Weights of a small image classifier: norm layernorm, ademamix at rate 0.00041.
Rows from block 5 of a small image classifier, named by matrix and row number. Rows with one number belong to one neuron. Each number is 128 + 32 x the weight over its row's rms, rounded and kept within 0 to 255. All counts start at 0. Numbers have three digits each.
After each neuron's rows are labels from the 100 images, of 14848, where the neuron reaches its largest size: "responds to" is what is common among them. Only what is clearly more common there than usual is listed. The data: photos of plants, animals and fungi (iNaturalist). In brackets: how many of the 100.
# u: gMLP up (value half) (model.blocks.5.mixer.u.weight, 512x256), inputs 86-171
# v: gMLP up (gate half) (model.blocks.5.mixer.v.weight, 512x256), inputs 86-171
# out: gMLP down (model.blocks.5.mixer.out.weight, 256x512, transposed), outputs 86-171

u.227:126119123074067147118138094141138125097126156134099117140113120157098161161127125076170124147161156151119099121147072118141082085141111099173164132159140164107089084080160120151076116093155136123142177093052163105128142120097101084070104156101121140138131127
v.227:146083168123078162134110097130158136169173105099100145129080158171151138140128119115141120143148131157164140121130153118097108084130167111192093093114160128132124133158125112141142097157125073114163090057107138158099131076162103142120114150134187150174170094
out.227:093110142164062181127150108173085147082092158158178094105109137124127135094087169058109115143130163113157135096123127117135131094103154135150112153124122117111112147162119114148132084170135151110159193088162090134149157088145110125134102148103124166133177127
responds to: phylum Arthropoda (83); class Insecta (82)

u.194:132063114132137131108124118108146101115138181141158175184141139144147112147154161130145111132099123147134103044145091141132102119078106140151130086128145099100212031126161130147160100148176138150101095144076148145089129075069106120139125115164087124188110131
v.194:159099131115122119218129120119145129128122146167140122156102139171099105165115166121165094119164092131116131064132143135092099078093134142153104102172175152201161090116118075104163098128127162110117111126108118048144128112105122146170052149174109103161174103
out.194:163081159117145158121132166147094058145150178133162155117119151111129134114156170110088216218130120127071135093111169106162156188123116169094140104093143147096180124101110071122108120139095130121117137125114154124066122115087082091120121112071084112151114114
responds to: order Charadriiformes (26)

u.234:185131111105140084132126073156082157094124135066079154117167112181156088115129156103112110108106095152143081098138120148118114105124118121120143102150176161122157118162146136126156128083064149149146191115132063097104097105120104151167120112074106127131073158
v.234:122084113129114135129108064141093177074108107135091124105109067138163152135121144142075114131179102157122097151144100112076145177096131064124131094189048065164160093105146158060080133056106096099085123133138109145126055071130101117068104145111145130170112099
out.234:091085148155125136118178108120181074165169123164107106132128117133119165148139105151179160107166111119129140106132095137120186108142060212129184101077073081136164193070123113118077097109171155124132120122114144103156093106086109105105145144133086116162058154
responds to: phylum Arthropoda (68); class Insecta (67); order Lepidoptera (52)

u.26:098083107107176073135086128129135122122163212153112117145129101122137146121102113111113160121095053108113172218110173118183113051146151134129165118155073142182148090089109155129137189120168156153136112106098146157124138133156044100151124159095102168123113101
v.26:127136143099129113082167110160120115059196163186153126155105074151087140153146151130163097113156065138093138145120046127123086160095125126156127092164136152160111124072130118099146188165070138118148129144106170180109118103114166111049128169092160172123096118
out.26:185170145131166170112112096102143113141133107168143098122066166122136150097160119169167034132117115127152084142147110165108136159116137114128131148041169139144144079085098149115180172123151161204125093102100143152160098096116152134173086108137129129128180153
responds to: class Aves (96); phylum Chordata (96)

u.446:086108124172088091124125146181141117107094148145091154108159073084168150167162108174103132117143121087154133090168078109153112155156126069209112128145148144140145110116112067093129117149156158125129206100065105160090166033108098102166135116096134147146098159
v.446:157076142157163097088067126158086135144097121128148173122081144113126106114175145063187116166197117161138124151144058111140147182095188154078069074180134086157101171075140118094101163098174115121158153131118068156083105108118133116092083125068197100149052146
out.446:078182073133160080136100132108129169137128113142097141073089159149083142078125093113137156133125090099123080143140120193150142118115128065114154158122162097062199104115126115162122135082121190095071122127113068095110158161128139112131139094126090109120084162
responds to: phylum Tracheophyta (37); kingdom Plantae (37)

u.481:099143116080165083133125177114132122141218121107057168111106139166044155138161110109115195084129157133138104078110080120204141124073084136168043121116121181081138128167137146123176121128117131171138112179144123068164090161157142117122169121083086136141150090
v.481:086133170144106107176068142202145119137146110095156097095092126180160166158093165135159117103102100191112080126127066102058153165133101142164097137123162112120163095106144116160090196126152152111110143114100096130080041077096176128135134098099182121112131136
out.481:149156070145111085065105093129086138156104113121056068091134129131137104090112126170081109106131123091139165109178184090181127144139162115147118113087070080145159136168126063087103175063123125085086111165127143181126139143112120165215103094119143131143167123
responds to: phylum Tracheophyta (30); kingdom Plantae (30)

u.260:105114116126160079132172151120109115142137156125134149162154070065126126114144147143133098120120098181116136129106151171130097111129167176151143106134100156136098108100153135103177116071157108100097134162115142140112082178203131086136157152181097112148111147
v.260:109070159147081093096138144090078115124129166122107202132134107126130122110112128143153163147123093139176122159123148129144091097120172121126103127148137108146145108086170093123162133108210158079143109155129093098122119131098145032071110138182119113136091188
out.260:092142075132137109164100124166094138147216165104109198097131118097134134170116093119146158159106088149132160157095149153180119170137181212125098105162143105126069092180112154139073124128131084130095199105162129070106126155093097107124185102122115092170121137
responds to: order Anseriformes (28); family: Anatidae (28)

u.24:141194170123142081133120067113121100081104147121090117122151108181093127116113169078081153109158159186104118135119087149145123122175083172133158098126110141117172104099137146113098180115116096149030114113137156168043133102166069070105142133089147150179081161
v.24:176106186130069178176130071131113135130170172077111120154123154160149074139142131133127116104097194170171135129158151147117165133108179082134101160097165139122141104056154093101053152106169162143171090108112150115091121112118086137104140096166193107162148103
out.24:129235164123164124106117093140079198133125155175155165123062158126100171132186163152097146137192113120154102109135153109163162065116130153160155063110136118111102145094159139092153093054097150127148113114085134166138139147117141152158104139131167159116116117
responds to: phylum Arthropoda (69); class Insecta (65); order Lepidoptera (59); family: Lycaenidae (36)

u.303:137199180139062142117131100082091045037135141131128148092103103145173186145141142138073153140090182145108168107128116138153110127113097158099146125110104089166146109080113100148106089142181112139188153124176142050107078123079147087079140136147120160122115115
v.303:202093139099085192110087157188127129157163206159110111095055059134168101154118191140158151151092084162102133095164168179095136141114136131125131148091077120111146098113161119086164118078099093096155112164124133179137099130145147130097157147081142116128124143
out.303:167098104077194078117103125130145113132113104116117122162098132138142111160042116104158119124152055110113131110168105131134095145123147077109155103149158147110113113174102063127075132125144185078086103126108105106116133168164099162148114101113150119131098140
responds to: order Charadriiformes (40)

u.315:083139125098137141145149120154140128134190075125096204137117076095159108139151122131083117152117162117120131111160086156143091090124144126106182081108129085126113112113151200137118100129192102138079168165096132191194151116091094154121086143134169183166048094
v.315:127081149137117110115094130182135065109110193146126153155127136176142088140160213110112137124105036155098115176148113157140123082137145114141143135143107097141197089139153103125074180106146090137118110123153113134158148114102086105082128178126170169166078141
out.315:178174123111124115124144094161147096142120109142132147121054146096119131156140159079154132191169088220160148142190120130124092174140129142115146146134095149142145137133102102119117138140112120150143064157088158118132102119162151114173116116041048105114089157
responds to: order Lepidoptera (33)

u.424:157139102164112132144098144158108114091154170111106120160157166114180063151132123204126070140166083167143135177147065091144135091180119045135119108097121115055135114123130101075109202126106149104117129128123135151102162082135123159120115154146140171129130186
v.424:139126186187140066152112148132133092113143118107180131145112142173156156201171142110141106141071162093117100087162124186098154120115112126105139161161156136126126109101200146136149181071157160146132128114106029112205100099097129124124085157166144129136154129
out.424:154126119107115154116162116194079109098141220130106103062106131120201151147136086117103085182110101158144135150109090164106136142131110135129066140138102110093160102081134120160151127157106185177145113166093106131112089158145125132114136088084076130092106127
responds to: order Passeriformes (64)

u.255:173084141154152110097144133098166135087109223131119123163153097158114108116096112148170104087135111148087146100126068131140076087121137152167117128143215118171128155119108158172077110096134190091069167089047082179151141167138081095139149148182122077155158105
v.255:145121171118072170168107127127098084159182166124127062097128154109113117149125151130070092142169080159049118169122083114084142155148144069098119101116042077139161135129134098111146146098145106082143079124135155142143108120156147052085150126128141189129122123
out.255:120136058109115158133179144145156082179148174119117111066130169097148116115165182182145140131127092089078113138121119177073127091190125091191128100125138073105106107127158150139162124124120023071144136182083146071150105137141145108069117169147091119089186172
responds to: order Passeriformes (50)

u.429:186203051105130122138121153116142133134151147157101129108111135100183100107122124141136110065189133160161047129120120086112096114123125051126061088208170119159133141160141135144129117143243155165137100085085141117106114139127161128136098115136117142124127129
v.429:164098112142143086144050085134094129124089090083140143108162101086138106144069152145086119103132148121192102100140120177094097123107146109125128166180170138088093099125215098096094079136058149088159122075116121165163088105084159069120146121159180105068165154
out.429:104111049122129119168162103173165117130124122088123139089153081122049115103124113123117157113171073108115110193110154126134071116138119121154120134189165119114109073121151066102093202153138179156112169084121149160209154122133116117124165061069136136164101148
responds to: phylum Chordata (92); class Aves (85)

u.264:093146072095182149080159134092158139136120136144128133107130160114058112108062118127154082105053163197121115151078149103197110155120075164241173150122086202138163131177080133152073072128145135113106088129156122129130148181167179071156133122114133042106105127
v.264:113155146092054148134124099126107044130170103062079086103126084106132168140134146159058195125152130153179147094100138151085128128088115069135093161157145083105082117132192087097126167152084079137138121181105136122160127147159154113152087140150161164142109111
out.264:107095098166092125185122154102160159121086133112169146101121191110118127165129153201128110112129216083121127151096130160155176126156140162098090136117149132128102114079102162134157122136166109105110174141125134116122066093149061154101060097114079122127167128
responds to: order Charadriiformes (32)

u.498:153106086173126181097064147193139148134082118181109215101150129058180106114152119118110162123123115102158132120146092108127142085155151103153110145120139095123118138131127112110135114145148163149147057147118168128134118121113135170065110105113197061127150100
v.498:147135129120099115120150108128114133114094148085173203110064106154215063099135167146122142112152137168145043121181143123170125178129123137104137192147129134158114118130120134155139178086071119140128129141118141144151095089148116154110074157185155077142080113
out.498:121114129138134141154138153177131114124049150139114190104143106158191137120117130082071156138111092118099115124123170119150129193105119104133159119096151182075099126148094144176109109152094191098163138051130114184081101104116126086180148161119127044100095127
responds to: phylum Arthropoda (63); order Lepidoptera (33)

u.492:213091150131137128138126149125125111107092184128149103202122120098185173128173125101099099144198130142161155126169149145156076174125142119089109184126081141111124083176124160106107124133137081134171103111125143130142139166122152099045107106162137164170124105
v.492:165116154151149090068123115196103110112133099106140116104102165129164086155182139167156145118123055113178122134192087141129134130122163083185097075158102169087159136057183154117124167079148103084182105127108095120138129071115138103064095164064115132136161178
out.492:187075147105101117162139166094055139184075122152134082080109106099100150086175154135101153116113128153157043143124104125114090129134155125100136060138125165161073111096132137185127133178091105118188128050125135082119116147142175140169113115135145108139110180
responds to: order Passeriformes (52)

u.217:121112120116064144119183128107119057143151152121155110137131175140084151145103148087135187140134173145104118123109113136138114108064093161159058141086132187144120086062148152178125056127177148085173110164100172107159152105153133080146157176109107151131121150
v.217:172112134110073091139062069109116102099130158123113105143134159135144067149149133111182090145171119157184093144109145096138101107079153104124108175167137104119110109060163101190140150150192154046124146157092120117161102124066161089129120153110179129110126153
out.217:098168122121130143129131171137144075143153133192157158144112171058144126131183134158171111094114112133189119135145105079111124160116114216115143126154088140074067081139117104102089170124146144171120126083158124143120136155033141122091101152199098131072119164
responds to: class Aves (85); order Pelecaniformes (50); family: Ardeidae (44)

u.112:175062128145143102145116109152141141123121103116117144123102127127137123135079176085085182144145111142141120196157090179067096152153195112106168121132084062084117107112135099121073160122172088124107102107127170135135102129181084118145148185134073099140087135
v.112:076085176130131105126158119170108096135084170162097096108118085103155140150157123138136134112117081109241093091152077169131123162123095086157085113124151131134157156102195128105131113069129112160171177163126077129146156086178113085093146077110107185116152107
out.112:129169116134133103096160095076114145056155102111135118132166162141159201175049120149153103139155146140195104047097056100165092117128151172129110132143108187111152132169110207113125115126125138162160154135193151117127144081090136078150144209091141153061119142
responds to: class Insecta (70); phylum Arthropoda (70); order Lepidoptera (45)

u.230:161202135092169075132100134133117123161165169128144149150169086096095137169129122079070097126115133166092102133144098107174145084170140127098139132141069181157133094113091155132121132126176151160134134153167128145161158159071102153094122128066130173152123109
v.230:151126163106122112145143108164160138090130083084177063160122146134106131162086126171154098096128098112165136140157127161062019126116142111163076174175157178121131159033203178154130102121116088095197146139117127188165092117119161132105062109161098067107149129
out.230:124101106120152128126125085073135156050126118117128082137172161145112120102153156145142092114127152163138141133148165114121101125102108148137133111129115072146124152179150184184146052093078095083165099139135146169126110160133172094160121111130142112146172156
responds to: class Aves (94); phylum Chordata (94); order Passeriformes (74)

u.305:167151119123146139120127123145120140126108114110177166123130135081165155167222134107173146159135126113153134133098163114080145170130120090111151082096122103121148119120160082148084123116114166178110106206131173089114139102067111103120150119105138084110140190
v.305:152162135181110132149107139125112158116076109108125121122082201119114149137129107118148171113191139128160079150122129111107097127147156106119078136196160170144160142150115136127140124147163137139147177136101088145195110137113152099151053167110117133140109151
out.305:082127121108084172082123141146173123097083113123112163161116096144144095182141165180102181143092119158082121090082131130142191090070108121133144078094114099115168192138128120155146120121194089089107103143100162101096158082177128082093087134130083086097148113
responds to: order Charadriiformes (26)

u.192:150117154188144133089075072159176135163083088128127119129118147164131090105152169094174176080097094177182130120159156133133128087127136117134149166123102122177096117104143080150146129126149167146183146096084078146108033128113122078083147104114148128192125119
v.192:096082132110158052108116112138121106091142152144128118140093120140074124135055152113102161205145112153186118151123104108135084131124135117081094100196131109149145096130163109063161161100108120100135152177137107149116078146142111120092117134129176126098141120
out.192:148156201098119071119167149160086150162154105115129198101131105113110105139144140099118149104103135161117067116116083141133104123122118217137152078124148138087139096114189152117113119161174182074124111112149124158145101159106128140113169127165117083153092098
responds to: order Charadriiformes (34)

u.110:123093130142135160103142152132152121117042125134092119099117121134131076143169096212150093158154146107103085095141153118090157186182146110190189111071130127167101156132104144143123104148130123133144167135160051166097132150133117103182076123147077130100043146
v.110:116119128161112103092135132210161135142039132136158113105124117090152133184163134145169105095144125109114087087202163112086123148140166140179135113113129158118138134131119076147130139164092122116096206066164062151115176113141158100125079164113146148140089117
out.110:095104138118140134106138074126090129096104121102110082205174094153139148142133102138138190172157126123105181156193065099139128114177170116136218115166084148124092063085063220138135144128203153113204108154126147148097128112112135166153151131151134103153137106
responds to: order Anseriformes (26); family: Anatidae (26)

u.375:135077105162129147124127114188144123088081111125134102168061160160137134129189126134100138202119165148216115077124143092160145113122165088183085126102121134154141127114122052101145100149094103134140139150101100151078127088105099156125074180109084129126097078
v.375:118081127092126158111099106199082128113071154124076123149100123100106091086165131136127082068125130130134095087115127134149124162184183080213133141172087105168149142142122133128098127130124099124166147132165134089064154076142071138103109153145138077144117210
out.375:142099132095145096102156107153182130108102160142170110076166109095103132105116092123123151121160116082196197169100147149160102177128140182187152098108123046183141176093144164152122155110149080118118163169148104107159148133164183162122110111113132143163114139
responds to: phylum Tracheophyta (26); kingdom Plantae (26)

u.337:116146128124148125143112137114096159129102089053150107148138157131154153124119115118132106161101167133130081087118148112139135079197046129118173072125122153114128178137101123115156104137129105108099168098139117109136109162121178107162129118090114116130104141
v.337:102104109180112161137117156133126109101126151116153146129061047159158149172112133125126152107174108100173084134174105159146090095137156068143096137111100113103125131132135166171113128102123057061135167078071100154125129062150152072093101184126135137132167108
out.337:125055192143142123159180161179130161153106074140085175111073116124154100144145121118138095088103117182130152089082170131139178145096108065152143134107157136119101053138164101200122151114106154208135093116170164130117123109127104098112146105133101120125146058
responds to: class Magnoliopsida (54); phylum Tracheophyta (54); kingdom Plantae (54)

u.435:131111129150144095128142147147158135157182192146186151116100129104107140130149158137156130141117104095095026104185110140145118165165143162118095146077114133175109131129147072085119185118105161131133116116127182133079145108116127147140148073066081137128122195
v.435:112157104178125084152081150085109145142070141194061120156094137089110099171092147168125072113103059146134095122145107117108120103098182105173099119208164147194173061153151120118138137140165163145131119109069135106079140118078127118102084112142101116127127126
out.435:135169114097073153149146161116177095140132154129132195110108097080133122144069133127077145119125130094141094101121085104094048129102155155100080135148122180119157071106121154178146103131138147064129106125146169153132124125141176129136146160204116108120113205
responds to: order Charadriiformes (33)

u.101:116175114155109159106189143158084117148143122153069121109102149132077113118163107124106209082077124109195127107120090091181126111117111142181122074076098149090125164160138155117167146142135116148140149176105117148097122133147080161112081136157095108130124101
v.101:165098112161109140110144132145065120162138179190148079127134138161116130088150110141128149132141103126189063167194126107139134156153117136155074118103107185142135137121119115109106149132150093164156144146123092150120130068165055146122077135110175147202114145
out.101:126140150144118170175143085100175051136088097150157152149102166131174051144093173125119146147126132193131091174149144081086054103105120199165135124133103120114122097128060148140094199200145147094152113173179162102107171090147084114156169101105170103116161099
responds to: phylum Tracheophyta (28); kingdom Plantae (28)

u.116:119145134128123124117109100154179112155131135062135170100143102114128114119180119115117190158104073126166158146097129145130142097226094097172180135067113085124119147146125122100114143078089097165160141175094156080135189101111079156109166153111116200200107110
v.116:108141187099097149092068117158119141097150095128158124120057143128109132154124162138161129133167109079155111147161053125091128116107132066149065076154120128165156161134158113100133138152089097163242108135122164198137101105065174133096068140097172089088166167
out.116:185125136161118152087138104115117147129107116127070136122143108106140116094114118079079176110178114149151088094139133174094145087132102129127171172108099120106118130097119117124089116114128105130196130160178149207137161079076108102155111110191128086111168107
responds to: order Lepidoptera (42)

u.115:141136131146187118123201131145145138114163163112104096163158139127152095079097134108122126125135130077182180144119154117164116164164144104148171115089082137123120150093160204084147116125091123152187117152144139162164108119117103133109106154134115155181160139
v.115:130161137163118096133090120108104141155114122149184161159151108124097169131167134125137116158065135129080088050147144098072137070105118150099112161138122114199150054173124044112116170133130179093125149131103089124093161169122159138157124159081101171145097039
out.115:158142142166112128136097127153102145154151146129223147161113089173105131168091157108072090123109155134031120090209122144138124125095137186104120112155105159140112136102099077107115099176089137114133112128121048119121157166125126171164141121116135162157111085
responds to: class: Aves (98); order Charadriiformes (38); order Anseriformes (35); family: Anatidae (35)

u.9:098124077133165170090153148145150172144152105107178136106163151111121100100191097138157107179085126057135147090120074120096163159077134119127142153133146091169122183124112101139170125162073104133195090165161179174140166105127179129164102114105087067114109124
v.9:144119188125164074134084135166142125100079056123155084113088131135096109147125120155086146125132110122165121132176108129076108149181114125128141077117114120103201091106131164097081158122119181144110160104163076114091136115128117105123103102148135153147135111
out.9:099152122145113153079141111146113153138133121141138169135134162099132145145091126074154149130061128123107137141155112143127121080083128151139124138106138195144076128121123179158135204110068190138127115153189107139099107125072151126105103122125081175122084156
responds to: order Lepidoptera (37)

u.213:182070106088138152104092126180202121133137154175138193081116154101174041111113119117124107138115093115145145059160105120126114134131149102136123074113123129184135115145186171076171122101125105109082132068137153183070095088147112021107152119182138178131137126
v.213:120117115136120099110126113164150096153135179170081109167115122175067096146152158171130098133147066127150079124171127158073101075148081063129078094159156109114149133125164141166153093136127086126180138090121133105031161087134125110072091176154122169182081132
out.213:110213151143204129112139122147075170123150087116147067094114139108138180138164127124152144142080132127144147115136152151139054173135131088072107155142133124086131114137062143166158096134117120092176157161136130106131066134145142142125184140077125104128158137
responds to: class Aves (96); phylum Chordata (96); order Accipitriformes (29)

u.288:133127133128095134128134153157063115136096141095131104195132097101138109125121128184103137116131080100099019131222134132101152150121076090113108156111122118136109144126103137124127124106131178170174154142164093090174065071120079123094072133139129141111033128
v.288:166148108162139155094114159151089093141121096177142173105097084056169119144115148103087164147111133182131087120152122148121093115103167121193083108177141110131111111125178112098151127089121149110146148111115083082090127146127165096071161110155157136106105158
out.288:022128140097170153118130190146123137074113123155123070143078156161130121123118113136063098170161160093155174104138138099095124158143137132194136129149129087121171154098113121056145128122150138120138104109169111149166134103160135193084111069137117141171103140
responds to: order Passeriformes (52)

u.140:131134114141165136092161128163084128123157087083073141106163109150089096137150143163159166131104112107117116125160095105090130056099062131175147132132175168061104165177128059130178108114061129134103128087109102134077094144152196167107122149156136078112131171
v.140:128088086113072111119156125152059049123158166129128133124132098212081110102165138073121168091134080107151115085154136134165128105128198125193084122121165167170094136098152092142103117097160117132155100071174101070113110063170084141134158162106097138071170114
out.140:113130137146151130123134197095162149132117102162068134126144082073103081148132148128166091072100162121150116156165149108106154180101088069154145108144125060128160109104176148170102136130153124128138114122095113141093083094133175090151099158188123066064117151
responds to: phylum Arthropoda (65); class Insecta (64); order Lepidoptera (34)

u.201:160117137171151093061131157142176112130086122083124202079103152117139158065185162106167165150034118121169143103149119112148138137141112173116145072046049103116131131127147206142137100066149119135137126129105097146127123193141137146120172182140086108122129161
v.201:125145172174155070125106093129142114093153126083137161158168129115077098172071169160117154129152115108074126157172111142131114149147079123145136086149082111160166151132159093130107169086088105100158119133130137178113111115134114092078100154100093128187126197
out.201:126214122182128154167127137073102122106080122149092131123128083173143115078116130165133116124116130096138033124154099148129110157153083164096149151133081125073163134131139199137114169176154147206161090129161173122154118154138149103147150105185175113104109128
responds to: order Lepidoptera (45)

u.79:123057106132153138111098134115109172151059094097119105141096120134113159095109088095159188095162158157161087089152203086137153158118107163121135168132110146105078154084088113104100116138076121114136163145190097142156115138098134169182086125129067131127072126
v.79:173090118086154137161149132114116106119122144119127097105127119182145103180150114120093204135147119159157089170190142106101101178100080119115065126157126116171098126138113138100132155143114050135132220065140125153148137094112117141153056115096117173186042045
out.79:128139131100133124150162117088107126123106181150129198153124113116133070150165141144103108082153140101085059165161158149210149038078142142099128148161135122158131136123126131084092089128167139113099074135159161113152172146111077050080159196139137113121165150
responds to: phylum Tracheophyta (26); kingdom Plantae (26)

u.419:147100144096128083108155135096155062152130106125139124100153157131114108136187162105124105141108146148100086098127092105160145143153067230071135088045170149161092090150095159073164120095097120128084136184142075043059103152195142184161160105106138121119154147
v.419:156146127188073149134077106108115076092170154154101166107168112139095146155121145118125144111133119152120088131116075185114134116082184128187129090156113136186129148107140147120121176153160165122127138145135146117141058081121152094127114156174161123116122082
out.419:122188129128062154162077106190140098128186145161125163106126067130148147122137120091126185171175191134119176149078079148082158131116157099121199163145144074118157082090133131132131126151165089090102082102126201136078126124103087123063170151154170128038066123
responds to: order Charadriiformes (32)

u.105:073126107104125167103140150117187139141092094096105087110114166134172109136113118137150134201117172067136153096111144117119122115130093147073187086096068190082150154169112154099141129120089154138093079167117117150153125168162163122190118099151082081086091116
v.105:157088124211131104093077116173147101096090190103143182106111099154125086100135150100155156093141093134166116091156174156184114125175126131152148108099196130150095120150106143176111155121170152132149175085077062150109118132152161085090121173072142095096115157
out.105:133160114160155110142153097092088102147190120077120126086168131162144135098149109129172121117135215189139133094082136122141106082129111099115129177162084123155078132101131165155112131112112094136102108125107104067092089100135131180105136123103136145073105176
responds to: phylum Arthropoda (69); class Insecta (67)

u.158:132146144174066146198124097114113082118126120115096127127106112121097172166149103133117171116157141113129186108130099185110050184072069121148085128190120063086109102092227126079134165132133081137175160111117144114133130106187129101115092169116139174153168114
v.158:118171173117075185103066134151109072089102170142112164146118155143113139128108142068155167142119129197145123098165087063115147094129167127174121088171170149157104133143174143100101152115135120165147132107127114148153064091118166087120108128058123075061086114
out.158:190192159079164143168127161145148141163138096118145126132124128108149167129134161101169066172088096116092138107165166117075084170082195133066120123114115140162155072181137139185094131155139165055178063121158150121119167166082177120201155162116140122125112153
responds to: phylum Chordata (98); class Aves (97); order Charadriiformes (37); family: Laridae (30)

u.117:147116158127173125115100098113166091110114069129110130103149141095096077086137107139159117125117156102193136122093169122128116085162135185116212109118118163136097145179094178130088150124093114105059174101157095079162082168157193086156152173146140081124134106
v.117:134125164182112154098091141176081126088193122113124127124141099105134161122159182155118116155092134179139147129184161152096133168144086069074132174138133124110176127118140124077136178101126101059205136154143134134156111110132120148076137145136141127136151126
out.117:155133127085129174119149108168123153124140162121086117175121144169159109155117134069119155130128113125153135128117165082172045132105151088105129145153196106152145177105166125125137120059107103125165097109126141082090168095173154177123141124099076133103136093
responds to: class Insecta (88); phylum Arthropoda (88); order Lepidoptera (79); family: Nymphalidae (59)

u.57:113095119150110130097161138112055088121106161092137138172158080172133141155122133102146148178097110153111149115137161102131118140111111138129169119144086130142118071127151097100147113147105131064148135162114123081121155065098096163144170129109112116083121170
v.57:077131126132134143130093115125135124169096070184132080111156147130089102165146110146131111147117108185082116132158148084034112160145090120147086094111164168130103131179082129151112105146074151109104122059105097092092141148142164111151074105096176144129085124
out.57:131153144114105140129107184091065111105128164179133104168070101142092168162184106109128132120117160132128044095138058111051149183081086107113159130188104176110142174174134187126168129153093142103169124114133192146115147056146135081162135133139121126142207149
responds to: class Magnoliopsida (38); phylum Tracheophyta (38); kingdom Plantae (38)

u.180:198093113131101116151136076169088074127125143112133093147122101095154154122125188204081158065158046119136160160137058168062121160142137125166149165100128110135174059132137126076056153138098115172095089122118172166145105164171108117062140172109208194120120112
v.180:114036146103130143115136061123076082140133137153102115081130148148126127134194136094157078147087131137214121157132094165079110121131101132146100162168132127105105137127142112102119119124116174108137162114114091138044062077091088101110116143114126081108093141
out.180:092120162110166063174071094122076142060123086126088125129085146165132157079054140126151174131116145128121112164158050151136098103103116113120098158149098147089108208107139174088188173103129127114132132130143162094117095077131156087080119174142145155139092165
responds to: order Passeriformes (53)

u.440:121144073108157136104123141142171109104116170129135045080149136202135093126156112086168102180136095135181135098119131157128163164154096070095089191135070151109102127141129132138173111155111136125121079095153165107094127123173155117139140112103112164121076126
v.440:205100092160102149156115117151083079097130182175165171171115138133159069127105107177119113083138106125162112119166058146132104068146122111192094104135126103163156087157123145141089145126184128116148109066109165179091096097138148092134123160167159114183149124
out.440:111086108164135117130156154117090116080163132115121134147121118124162101071134092094114140170141110115116201101126156151151134095120098123127156154126096109109041148133133159144125151096151097123126160158104145108161123155119204125125119141165143154108133057
responds to: class Aves (85)

u.390:100098118075174177122144143061126135145096093152115115044148168122098129125079111085134142126132155101148187086097162125133117159088107131152143123146086145115151145154125158183167091178097123116124094136172117095178151133112155130129123056131063101112161122
v.390:160142089119073129151159163141067033077155176100096072135077124124154126145149173189145117093131069183099088141132133163117133174149134117094122124127109149149166162133115123078126172099086122141136103126099119127151138148156106112118109191139143098135125157
out.390:125166163151157123159131158184160090136064134155104113163125113127156158124130137114183131111152136061167072126119154109123115115111122150121157116105163045163141091145143099118094134099131094129116107157200114138120194098117093160194146178115156106128169117
responds to: phylum Chordata (92); class Aves (89); order Passeriformes (87); family: Parulidae (30)

u.202:116132074170126138095159149103114140151153120105144050107130131126120175145112099103141100153130188089084142101074182133122189148150068136141134164082087195058127149159105156150178118176075160143185111113113191087078133145137162152145087101138108108049175116
v.202:171089191167144083118130105190146054098101138178142136123113071146119095120138212134122126142082066188188150135126114167119099126126186114139145098177136129191123128160162109148155167045134083085092158085118117127205104136131165056133178146085143092134133122
out.202:111129120071104138163127112133137093114101126119101153083131141066094104131134130120118170171153153135148090128210102121152095079139122146119048117133072149105125153109140136076134086148066145143145078140097146102126122102094126152122102069052134121186128123
responds to: order Lepidoptera (35); family: Nymphalidae (32)

u.356:104095131135157169110143136064111132143106064028078140098114119092174125130145103120108142182074111081144129129119140099133156088159104118080127120130078157133116193180111100102117100137107099157152120118159138176156162126097237073124140081061135123142133092
v.356:135162133144066147077140057209062072128134103168141116112106137156151105218107153140106144150128135110117079120217131116138103078152121108204122148161126138157109083084166071159164130062149124142138176077114100102121109066129168101107125137165117166133144155
out.356:143141067158158099099081129118095217093120177175116109102165032159166138134167116155091101075180166070139129130151097155120107120146173133168105112157090101082139136155151155101127186152153118081089148156100142110128145084127135094116076157114145101120101131
responds to: class Insecta (74); phylum Arthropoda (74); order Lepidoptera (52); class: Magnoliopsida (25)